From a checkpoint of a small audio captioner.
Model: 13.2M parameters, log mel input, encoder arch vit, encoder norm rmsnorm, encoder activation gelu, encoder num experts 32, encoder patch size [8, 8], encoder layers 16, encoder width 128, decoder width 192, decoder layers 6, decoder norm layernorm, decoder activation swiglu.
Training: muon at rate 0.012, batches of 128.
Data: trained on synthesized solo parts of chorales (CocoChorales), 39062 training examples.
Rows from block 7 of the audio encoder of a small audio captioner, named by matrix and row number. Rows with one number within an expert belong to one neuron, the router's apart. Each number is 128 + 32 x the weight over its row's rms, rounded and kept within 0 to 255. All counts start at 0. After the name is the row's rms in percent of the matrix's.
Before each expert's rows are labels from the 100 clips, of 14976, where the router gives the expert most weight on average: "peak in band" is the frequency band that holds the peak. Only what is clearly more common there than usual is listed. The data: synthesized solo parts of chorales (CocoChorales).
# router: router (encoder.blocks.7.mlp.router.weight, 32x128, trained with AdamW), inputs 0-127
# up: expert up (encoder.blocks.7.mlp.up, 32x128x128), inputs 0-127
# down: expert down (encoder.blocks.7.mlp.down, 32x128x128, transposed), outputs 0-127

# expert 9
peak in band: 500 to 1000 Hz; 250 to 500 Hz
router.9 115 [105 106 112  87 141 150 117 111 117 162 136 158 192 103 109 160  85  75  77 128 150 106 208 135 141  78 114 145 102 140 107  85 180 112 110 100 103 145  73 198  93 103 136 134 128 104 128 144 134 120 158 153 195 174 101 127 161 158 138 168  79 171 130 110 187  98 153 149  89 150 161 146  84 166  97 132 160 110 147 175 129 157 102 160 131 144 135  89 134  91 156 142 136 139 104 116 103 128 168  59 135 154 141  97 203  75 101 113  82 156 137 137 152 112 181 142 133  95 125 131 135 115  64 166 188 136 194 137]
up.0 069 [ 76 131 135  98 134 128 180 155 154 135 142 124 182 137 152 145 149 160  81 139 152 150 123 101 133 136  46 130 141  80  97 134 106 101 166 139 151 175 123 125 132  86 168 145 132  70 125 134 109  97 110 142  80 159 129 138 153  92 163 174 120  92 144 133 151 152 173 148  94 101  76 128 194  86 125  65  42 109 139 122 146 192 158  73 127 171  95 178 173 166  97 136 157 138 152 156 186 138  89 131 150 113 164 121  86  78  35 149 184 122 119  90 138 125 105 146 144 151 170 157 136 132 115 100 134 141 100 141]
down.0 072 [175 121 144 107 118 184 116  96 105 138  93 158 129 119 116 158 121 159 161  58 140 147 125 161  81  92  97 113 133 199  78 109 148  94 167  86 106 132 141 131 155  95 126 183  98 157 106 149 115 120 135 113 125 163 129 133 116  82 149 124  95 138 137 147  98  84  86  98  84  90 177 121 124 108  72 138 154 106  70 129 145  65 135 184 106  99 166  92 106 140 124 121  48 124 167 135 127 155 141 146 107 181  80 183 132 214 181  82 159 117 165 140 117 101 108  92 125 133  79 132 189 103  69 138 128  82 124 112]
up.1 089 [101  96 100 200 159 141 133 124 123 162 116 105 138 140 141 135 135 162 149 104 113 169 103  87 127 111 162 118 153 149  67 176 100 133 186 152  71 169 148 127 104 132  87 106 167  76 113 177 150 126 100  47 124 122 140 189 130  92 149 108 107 134 156 147 157 149 120 204  79 127 131 153  96 160 185 133 131  99 156 144 165  57 122 164 104 156 118 163 122 108 149  75 122  44 155 133 145 129 101 123 204 141 141 164  81  87 110 104  90  99 131 170 152 208 122 126 102 173 134 156 125 129 111 115 136 168 111 125]
down.1 094 [ 78 104  86  96 147 148 104 122 119 116 186  81 137 144 121 162 139  97  68 121 108  64 132 152 131 105 129  86 131 128 162 101  96 131  63 130 130 138  91 118 142 116 211  88 153 153 174  88 144 128  76 153 122 160 124 135 177 132 100 113 121 142 149 162 165 109 115 141 102 134 105 110 188 132  92  77 182  72 148 214 124 144 148 133 139  89 160 118 125 102 175 171 119 151 146 125 161 122  92 143 106  78 212 123 168  88 141 153 152 168  99 152 113 165 134 132 169  65  77 163 107 111 129 184 169 145 113 106]

# expert 22
peak in band: 500 to 1000 Hz
router.22 115 [150 111 166 100 102 166 143 172 132  57 144 152  97 169 160 147 142  92 121 150  61 158 200  91  51 125 123  95  73 165 105 139 110 134 157  96 132 145 155 141 128 138 123 121  82 105 157 165 171 135 130 110  87 186  86  95 142 140 129  98 186 156 118  74 109 181 141 106 158 121 153 157 135 162  86 100 154  88  91 136 128 123 164 124 156  64 128  54 135  71 103 163 142 178 132 120 167 156  85 124 140 112 123 114 133 126 156 126 142 193 162  77 183 123 120 175 112 156 137 137  89  99  84 109  89 106 145 144]
up.0 107 [159 139  78  82 160 114 145 157  67 135 135 180 144 163 116 177 130  94 116  72 116  87  86 119 148 125 120  75  89 128 192 131 152 114 141 130  83 145 134 105 124 137 126 139 172 129  80 139 131 146 182  83 107  93 149 141 153 158 123 111 135 143 137 104 117  93 108 144 104  47 187  55  78 137 152 160 142 151 149 131 135 118 152 136  98 141  74  99 160  99  73 148 155  94 201 164  28 183 165 165 167 111 128 124 136 165 149  91 160 134 123 144 133  78 110 176 131 109 115 137  90 156 117 159 142 119 180 133]
down.0 104 [138 156  66 134  84 171  88 106 129  78 122 163 126 132 127 110 147 117  93 109  81 161 147 149 133 102 148 100 163 103 112 176 180 127 140 169 106 147 176 122 119 176 108 109 135 107 193 142 129  86 130 170 117 182 138 151 133 153 138 110 165 136 124  64 109 137  86 139 141  96  84 125  94  95  97  75 134 134 137 139  80  47 131 104 161 115 134  89 150 145 124 153  99 187 138 100 136 143  81 186 154 131 147 124 204 153  55 195 124 142 105  60 146 154 105  93 168 122 177 135 164 123 149  89  89  88  89 107]
up.1 125 [162 100  75 138 160  89 124 149 149 165 114 183 169  99 147  78 170 128 115 118 130  53 196 163 113 163 156  83 161 164 130 114 157 157 100 143 141 169 133 129 122 123 147 138  78 164 182 141 122 201 162 143 171 146 149 157 143 126 144 118  70  84 140 114 112 150 102 139 129 137 188 104 169 208 168 127 114 153  85 145 109 113 143 175 149  81 126  86 130 173 114  82 105 139 146  62  72 111 182 102 150 139 112 113 159 165 140 144 132  98 111 113 124  98 106 169 172 154 160 153 162  68 131  78 114 117 123 161]
down.1 114 [141 119 109 127  98 159 113 152 139  70  70 157  62 159 119 121  74 129 162 171 122 159 158 106 132  92  96 138  86 161  68 117 165 183 126 113 187  76  95 137 133 116 123 163 169 130  85 189 123  97  86 131 123 170  73 148 110 152 126 167  67 129 136 182 109 148 163 139 154 148 145 156  93  59 125 110 117 119  89 133 118 124  90 162  67 144 171 132 175 105 137 150 142 139 110 116 135 138 100 167  90 163 124 172 159 136 140 137 111 169 156  58 144 171 106  98  81 132 115 104  93 116 173 143  66 153  94 181]

# expert 25
peak in band: 500 to 1000 Hz
router.25 087 [140 201 118 125  86 164 194 104 177  92 132 123 109 163  91 124 165 169 128 115 177 142 114 135 182 112 150 160  79 110 108 136 170 106 171  74 137 132 113 113 127  96  94 141 143 121 106 148 107 149  86 102 107 161 179 144 135 153 166 119 164 165 155  40 101 130 154 163 114 187 161 146  92 111 105 171 137  81 144 176 116 143 124 121 117  93  80 123  70  74  81 151 134 131 171 115 106  74 148 102 142 138  98  79 127 162 103 121 131 161 138  39 173  85 127 120  82 111  93 165 100 142 137 111 111  99  81 106]
up.0 125 [139 155 117 103 125 165 145 128 116  92 148 102 174 139 199 161  72 134 119 110 165 133 151  72  82 135 161 157 118 205 108 132 189 203 172 136 111 163 108  88 116 161 113 123 130 168 129 151 148  41  95  99 123 142 134 145 120 153 120 137 156 141 124 113 203 140  55 148 153 151 157  86  91 140 179 141 137 147 151 164  77 118  83 155  99  78 130 125  62 135 132 174 119 145 126 110 117 107 102 149  98 102 138 122  98  76 174  87 194  80 119 145 178 145  99 131 107  73 103 116 107 128 170 161 132 133 136 121]
down.0 121 [111 114 142  70 166 125 142 102  97 111  88 156 115  57  70  26 134 103 114 129 123 162  95  67 149 114 104 102 115 123 138 116 117 148 128 130 111 153  64 102 134  86 147 145 146 131 169  81 129 118  75 111 148 152 101 166 125 119 137  99  92  91 127 122 153 157 174 170 102 150 110  72 125 120  80  87 135 230 115 137 141 138 176  76 193 137 126  91 123 106 114 131 158 116  98  88 157 148 124 132 124 183  78  84 183 143  99  98 109 111  99 173 148 109 123 147 144 109  98 126 170 122 154 110 132 152  95  53]
up.1 103 [117 154  84 198 120 112 109 121 152  91 117 128  99 108 134  87 112 105 116  98  98 107 107  80 120  72 168 131 172 176 147 101 148 113 134 167 165 120 130  70 166 139 140 119 157  68 108 139  83 145 138 140 130 184 174 126 215 108 126 131 147 129 115  84  74 150 124 135 153 165  72 105  62  99 152 133 157 163 112 147 117 136  93 167 140 177 151 140 135  86  99 176 104 167 124 116 128 125  69 107  76 130 160 131 107 110 108  80 178 160 203 153 159 181  62 104 137 145  77 149 146  98  72 125 150 147 151 137]
down.1 091 [154 155 112 127  62 168 128 106 134  76 122 162 169 131 158  93 112 126 180 159 194 124 148 106  96  62  80  86 127  79  97  81  84 116 160 146 242 160 129 119 159  74 160 144 131 139 135 129 122 130  99 146 152 115 113 108  74 188 155  88 121 118 113 105 112 136 156 183 107 100 136 147 167 155 142 120 135 103 121 152  96 146 112 154 122 142 138  99 101 146 201  87 113  68 104 104 133  74  88 162  89 106 141 167  89 172 126  97 157 168 151 147  88 111 133 157  90 118 127 160 114 117 179 128 129 159 139 184]

# expert 27
peak in band: 2000 to 4000 Hz; 500 to 1000 Hz
router.27 089 [132 171  68 100  86 112 129 182 177 140  82  82 109 185  91 102 146 189 118 126 129  94 140 178 158 110 133 134  89 148  68 169  88  48 164  98 108 160 104 121 159 103  77  66 151 192 132 176 142  90 125 127 100 117 156 166 144 156 107 138 138 163 101  72  71 167 165 159 100 143  68 177 103  79  98 123 133  87 118 109 136 116 177 132 150 175 152 156 100 138 134 140 154 161 123 123 117  90 115 130 181 122 121 119 100 133 143 177 149 184 152 100 135 156 128 111 150 159 161 130 182 115 126 113  84 141 141 107]
up.0 115 [ 96 133 146 162 111  91 165 138 129 152 100 139 124  92 140 124 185 126 159 103 107 127 119 186  59 175 120 114  96  78 139 117 142  85 153 113  85  96 154 100 184 130 112 132 155  99 176 241  86  95 138 127 119 147 157 118 132  95  96 109  96 139 111 211 100 117 100  70 146 119 144 142 144 121 182 138  96 113 125 116  66 116 163 126 131 126 101 133 103 169 150 140 128 113 155  95 126 163 167  76 189 118 123 142  96 100  79 139 121  84 134  31 154 155 123 138 137 129 132 146 121 185  71 103 188 114 110 135]
down.0 117 [207 134 112 146 138 127 101 102 119 146 145  88 119 168 146 171 140 143  99 145 117 180 130 144 150 141 131 138 104 161 134 136  91  63 120 114 141 142 115 176  82 112 105 152 121 116  49 132  70 147 101 117 116 160 163 182 145  73 132 138 136 123 131 158 118 125 128 119 100  84 132 168 114 117 112 142 204 166 123 194 127  94 143 141 139  95 124 122 128 105 128 180 104 192 168 180 166 119 167 142 141 129 134  55 132 239 132 168  95 137 110 118  47 142 166  79 122 130 140 135 150  65 153 135 100 160  76 131]
up.1 115 [143 124 102 174 200  76 194 144 135 140 122 139 110 119  38 150  98  91  85 115 144 127 158 121  86 147 151 176 129  89 172 151 129  80 203  83 178 116  92 139 130  73 144 122 158 122 163  72 113 140 104 135  94 151 109 211 131  56  92 118 114 129 159 112  82 123 167 178 127 133  89 144 146 117 135 144 105 169 129  96 162  97 124 117 142 146 121 104 184 126 119 107 173  72 117  76 156 151 135 100 114 100 151 141 106 119 162  91 115 136 102 201 136 182 136 150 119 140 169 164 143 117  78 117 137  96 114 112]
down.1 110 [163 170 112  94 174 114 107 186 134 111 161 156 124 101 122 127  93 136 169 179 142  66 146  73 175 100  70 119 146 122 145 163 121 129 155 161 148 123  79  99 104 136 105 172 104 171 124 148 159 142  75 140 153 154 128 104 163 155 113 139 124  81  76 112  87 157  75 100 192 160 131 102 177 110 141 188 122 114  99  76 189 184 152 109  72 109 152  97 100  92 128 157 192 178 116 176 127  86 147 160 127 104 132 103 184 118 154 142 175 131 149 145  78 161  93 143 157 188 132 129 117 148 136 125 161 159 108 143]