A small audio captioner, trained from scratch.
Model: 13.2M parameters, log mel input, encoder width 128.
Rows from block 13 of the audio encoder of a small audio captioner, named by matrix and row number. Rows with one number within an expert belong to one neuron, the router's apart. Each number is 128 + 24 x the weight over its row's rms, rounded and kept within 0 to 255. All counts start at 0. Numbers have three digits each.
Before each expert's rows are labels from the 100 clips, of 14976, where the router gives the expert most weight on average: "responds to" is what is common among them. Only what is clearly more common there than usual is listed. The data: synthesized solo parts of chorales (CocoChorales).
# router: router (encoder.blocks.13.mlp.router.weight, 32x128, trained with AdamW), inputs 19-37
# up: expert up (encoder.blocks.13.mlp.up, 32x128x128), inputs 19-37
# down: expert down (encoder.blocks.13.mlp.down, 32x128x128, transposed), outputs 19-37

# expert 13
responds to: note A4; horn; tuba
router.13:101164102130134158110082122165114129114160133115160164143
up.0:144123099150139163114079126096101114146140101170129133137
down.0:109114144164101149142134114147128089122150153136113159134
up.1:110121155142117160108110074114135107116138143155103145134
down.1:116124148182110097135140151117146110115169124137089102148
up.2:123097160139187124146137136139118146142125127099183126099
down.2:115167108069106139142130114080127123154121127143108131155
up.3:117104104106138136116114116165083137135155133198127113131
down.3:099147112112108134127132141131157110153175153095171161119
up.4:134110126113130124117108156130136161118127158111131088118
down.4:094156117107136081144136139133135092160124099096158106109
up.5:105150143142114098151142119085138158158147131131117141167
down.5:158113141116117148128130108127107090123104128123173141161
up.6:106098133135143125145122126164135128143084144131128137174
down.6:117179109152178090100092133142108138123153138118122120097
up.7:114131186111160140119100118128147158123095105126122146101
down.7:084161116166142129124127161113118118162119124127087135140
up.8:156093047130164113120122082146122120138158113144167182105
down.8:135146147133118118174139145134133100124134125160105129095
up.9:120139157125132142099123113114148133134089117136150132111
down.9:131151097091105149101106095119108151131123164128147138101
up.10:104123128117133127116135150149161140121089102140090136124
down.10:153120098139150127150115115129065133105125085128133073141
up.11:114159131118098110118107137163114118052090118132138102143
down.11:130130101144109107087163112135109162146118164094103148112
up.12:124146115166100130111141139118123134111145101076115127098
down.12:148111121134140105128106140130113096103141154128128141131
up.13:135132161109127113154117134141100163073136139129107106114
down.13:170155110138086173125104148118163132124168084118130136161
up.14:131126125130134153130146156108166146158160139134128098110
down.14:088071115168117133125082127140121127097090189118116147120
up.15:169107067096165167164070082143151114123116122169075177114
down.15:114121176146145116112110155148126083159118161138153114082
up.16:156138159077128143155119105110154143123111157143130115128
down.16:083116122161120140132148134120170095167154093121113129140
up.17:122127131140118122127149054109113137127117134098108144142
down.17:170152136084125115118119155177117111139135118145132105168
up.18:135163092141121104115106172118123155147130125116117080123
down.18:117101123124126152150122113097133103101156156141116149146
up.19:131084095139088114156105103136095113119114089131101138130
down.19:089140141116121141104184162090127168129120168163126099134
up.20:126152102084145091162086140151120089068110112123109067123
down.20:104155140118124102130144130094159158114078174127113103139
up.21:099154145125112133154149099144096150131115089135106118141
down.21:146131110135178131106100131121118136125119133117107110118
up.22:135152138145157120141094147084138152176115139175150122115
down.22:154177133099088132139104119136090118106175108088171109135
up.23:133129130097144153139125075146157129123180078088137091102
down.23:120112124130084133127135135132117149120096135184095111100
up.24:116147116123120120100113099089118155158133151150105101145
down.24:082118096099157176082155117134097103150185111093094082110
up.25:145098143130130155108156137102132163153123165086135180148
down.25:154118124098152105151117133119111131146093092101122135145
up.26:134116118129099125134136138105139124168133139076173166111
down.26:157117089147126105184146128126146125121125117124104066136
up.27:135162126128127125166118092153142090134085103132161106089
down.27:132112156131097114134105140150175143113116135159154134136

# expert 2
responds to: note F#4; trombone
router.2:141134105148140094130095093088110128109169099136116162127
up.0:139148113126158107115098130098129157098167140098154145086
down.0:140165146147150135156152116147137091114121142151101088165
up.1:169142089130137127108170095083105094081076120141132164170
down.1:134131130107109118142103145163156136135100163118115118109
up.2:163116115158171150124154133100095109099089129137134068088
down.2:126143183138135148144143116138109098146107126170119160171
up.3:109166131158090128120142176139102118188127151109154139101
down.3:112132112134124105086148117135099132109173119104179110121
up.4:101147125113087141145129161122086152142101159126119134116
down.4:126106109147127127127101095127099082120096134158136147118
up.5:131160148174127095145138165158110129129157168154133170162
down.5:153080061165126101117100107142139090154115136128115121109
up.6:167078128124141148153139114142092127136117152138129140156
down.6:086152156088128123115157120103131109092152152095123125111
up.7:115149112142115118139122148114097112142162145139109119077
down.7:154149152150168137131117144149135143102121157153140165158
up.8:137120178097137116121083133145123138124150169099148121114
down.8:114106143164096107092149103138142175120180082122128091093
up.9:145112116148123109136093125175165105115108095098120140123
down.9:118131119111135124123116101109115116111129185105119150136
up.10:088120050154120147139098130169157120120136125116153063115
down.10:106127183128140148149086141177124110119109081168113143112
up.11:128124097148090113145134109117120102154107120122140116121
down.11:132109150103120184089122122118096143081116103142113124171
up.12:155117130135140151112118112124163148146176092133169122113
down.12:140136076108111122171077146101109124137133119155126135102
up.13:148083101129138115213119108180143150116134161125116158118
down.13:135121110103166162090124142118116119155163128134127147083
up.14:104118147148125162139124158092132141134110110164101141142
down.14:118165111121136137125166155141132099112098136130141108116
up.15:135144072134119121153117121145121130099102145114123122042
down.15:109092190155156144116114112131160081140094137111142155146
up.16:175085156082110144110131078128133139143115110171093141135
down.16:169133128119143160168140141156135135109125165115136092103
up.17:145143137105099114111150117172108126137145118137156163092
down.17:175107095113103152111151089129134145158090172118135100178
up.18:134121153140147172133098126144200138173093097102127102155
down.18:088152116169079125118087132084164206115145080111113117127
up.19:136141147131133137118112118111119091151100116147114129128
down.19:123120122106096100135132105156128131127128134095095121152
up.20:111115135135118214148130089103140173134146078122099092126
down.20:183152077107097103157119112133093138139126140154168094139
up.21:134111111146101094088181090172151097114105137108098149157
down.21:147134125132151138160120141130099135095130130138093155105
up.22:176141099097164153128120132124120152098168136173128111097
down.22:126149135151075162141112119128081114160100140118146113116
up.23:120133108148106109121156157113118106136127111161114111121
down.23:131074145132127117139143130118109110129129170128143125157
up.24:153078116135163122101080120161164119095141171113142149125
down.24:092102145113088136154123160124141124117159110151132153139
up.25:145166171096123151104132121133131137152117079151128135135
down.25:094116133094099110130179121131118093111120120090164127132
up.26:112200144124088127147131137114101138109152132133112148098
down.26:159111122139150104145168107156106122156129158108171098119
up.27:134149110100184127160118150171100106078149107134171091100
down.27:114131155159172084176124134166100083159112078134158101107

# expert 22
responds to: note A#5; violin; note D5; note D#4
router.22:149090110136146105136148121105122155161104148151125136143
up.0:120126121082138081110151133120125113129125091126109156143
down.0:127130127146152149146155136139169139121110109152138135124
up.1:113117128136108150103128172152119113106160165164132139107
down.1:109113116103121101130125170098098131112143090116128133160
up.2:085127073123179099138122057161155101142145141109169095152
down.2:152125129176119109153127126154129129129134101148108134129
up.3:087152157158131127143103091148109157073116113131102121130
down.3:103100146128171121166106146152095112142118125153131159152
up.4:118097128117108163147129123126104143151072143098114132137
down.4:133164118139179099094116122149113150118122083141122099093
up.5:088102146118179093121114132124139127127142150159191152152
down.5:164098137147054119164138077180099126110133133140104129129
up.6:145131070105153136156134140130061146120128136126163097094
down.6:115167116106136096153161110138143166112124075142092172161
up.7:126193131133119119134134117170139147168144136101166136116
down.7:141114133151102163127112143135120088150107142077137140145
up.8:123135109138116162140113132116144118205126113125088150152
down.8:111134143151165120119088121138125123116131149125139143117
up.9:154140170119081130116113133113140143140132105132148147123
down.9:161161171171142160117167171147113122090101160071074102067
up.10:166147148088104136129131115147112135120125115141128081132
down.10:150084150129129135135135111132147162147163154127168151148
up.11:107136153172128098162152115130115133147041125095137134158
down.11:121107168090121141115109103091172147120135135106145153124
up.12:120130123130127111133156147112098156162080104144157155153
down.12:125144113093127111097118129094138135108141149112131127103
up.13:102143120141162131119107114162155124176146114111125148083
down.13:120151153134145112117186099095168092091116168105162149134
up.14:099121103127104142087079130125115093162100098139148143117
down.14:152123195140117155127156123133092175130150141082124162135
up.15:160154145129131128166100146110113119160153121108136078136
down.15:140110154176118122156122133123135152103157117145119133150
up.16:155121126091101155098177170129145141100149153152140139121
down.16:124105151135127141146111121177102114154113109129166120083
up.17:094090150089142120147104120121144090167148107133072141115
down.17:149154136144143152120135101130112135105124141169075115148
up.18:135074151108113152130108137144126088138092155111131153106
down.18:147111090189162103136103127122112170157145143162146124156
up.19:109184142149111147147090163146104112175124114146068143149
down.19:156148132124152088099118120109128172111113172085135146123
up.20:142156139125140172101139106120149148115148109106111115123
down.20:137089151157101133179107101129126090156098109167092134121
up.21:099136129161165150124175087151154151134161161095102151110
down.21:113114112113102105100128072145134152110125091121121089145
up.22:137115115153137096103118157124121101106113162151117128165
down.22:109122163124101122125125128120130108109127101101156113092
up.23:133141185108120120116131168122171097135070120148128122126
down.23:129107143150123069107112146163094126070166144130141105130
up.24:116142159140098148172110107151154120110094162095090149144
down.24:091077124091129106125108169126131120169168139152109105131
up.25:142074148141097116063136124131116118159136128142104117124
down.25:156131116134148179164121137143198153087116141166147143097
up.26:138138152139166131147159074143121133153122101114146097103
down.26:096169115108173135169144139120132131068160151122153166163
up.27:122149127122157127138090121120128068136131118159144156088
down.27:152134137111109113142132149104095147130100153112098103118

# expert 1
responds to: bassoon; note G#3; note F#3; note E3
router.1:127092112150135130154127109119114096099156117095113088134
up.0:164143118127121118141148104131146173117140128112121160123
down.0:110120153105119118128107125140125099131125177107181136092
up.1:117127118119132126162051130124150043124126113127138111131
down.1:161147148118148102127113152130091190133154138096134117149
up.2:121116139131140114187127101106126142116118117102131134156
down.2:143118078096113132092119142125119145138137113142135103106
up.3:089107140118114099135096128119118118100133157117098091112
down.3:152128102137096126159100110144098121138165122126176093117
up.4:117172122135079150077124135153140109071086111132134121138
down.4:152145134160113071107115115147141126162101133151169128099
up.5:131170143114137137093099116138119107094120095136123138143
down.5:138100136177159141148144140135118119154054145130155125142
up.6:116182072183092117090123097100196132175146175101133082134
down.6:132170138119135152157140129131131100096086153129101092118
up.7:103069102072154144156133135124144095149099165117121114076
down.7:110120132097140117131103110167119176133117143140140140141
up.8:158130154090135108065150160154100097133165151095147134112
down.8:097167139117104137198100098097104128162115144129161179112
up.9:092085142063135140066134115120097106116136132130101115119
down.9:151145074095105156159128095142153149128165111075133149077
up.10:118134131142162073100133173099107133205142144139125134114
down.10:110148156125125152180120138115101106123141154139105166101
up.11:154154118087095164101134117153148076119118104166099125149
down.11:144095137142135112145143128135098139124140138062091088141
up.12:128061108158154132143143120112137126106126139137092155131
down.12:070117149095143149148100095114098139170125108125185098113
up.13:138129084137138136165162116113123126175127098131102127116
down.13:131064126138133083135123081159088124118116141109141124151
up.14:145132090097123115065125161133125113173124124105111107132
down.14:085101160130165190161139103146123126120090164104111146141
up.15:117135165142155100096083103148152119102136114111158137110
down.15:164145113087161127139104089107126106130130075116096129145
up.16:116110185125133144107146157125086094083141136162132152136
down.16:132108108109137083151140092114098145177084138148126127141
up.17:159146156144132144113125092080144113126157106119147132131
down.17:089123093122146095160169099167116123125151172095118099086
up.18:112125138110135152098107126118088117136118115124159151156
down.18:117140139131160138145136110125107127098112097114130179108
up.19:123135112113158112131151142122145083098143119151153111130
down.19:120115121105151126168114118120101073153130149087083115169
up.20:105093142117135116154157138088103094156112183096102111080
down.20:115149131121138117135082131159109155141166128142135186112
up.21:128141162201109166137104135088115087111180086161124127159
down.21:158150067107171096126136134133130123113114066126133130114
up.22:148148085109144109105149114094091128149139102132129146117
down.22:133122173113151142157161099125128166128147142127151173091
up.23:142094146141128129102108118125077097125086095116137107087
down.23:138125129149075116112116125085142113122114133132121141175
up.24:106136129112132105070105124146115105112104138129155077159
down.24:116076151133135171162135127111120117079185134096123118122
up.25:120136099111112122123164152166145149144097115134131169171
down.25:145098119122096159120165101140123118094155157184132115127
up.26:103100139138180118126131132115185153135119149131162154123
down.26:125134111095126096139118151082144100147154128115115106119
up.27:173066131111121139100152165134132119133112151137118112117
down.27:136104113113128143136108090129105098136168111109149101120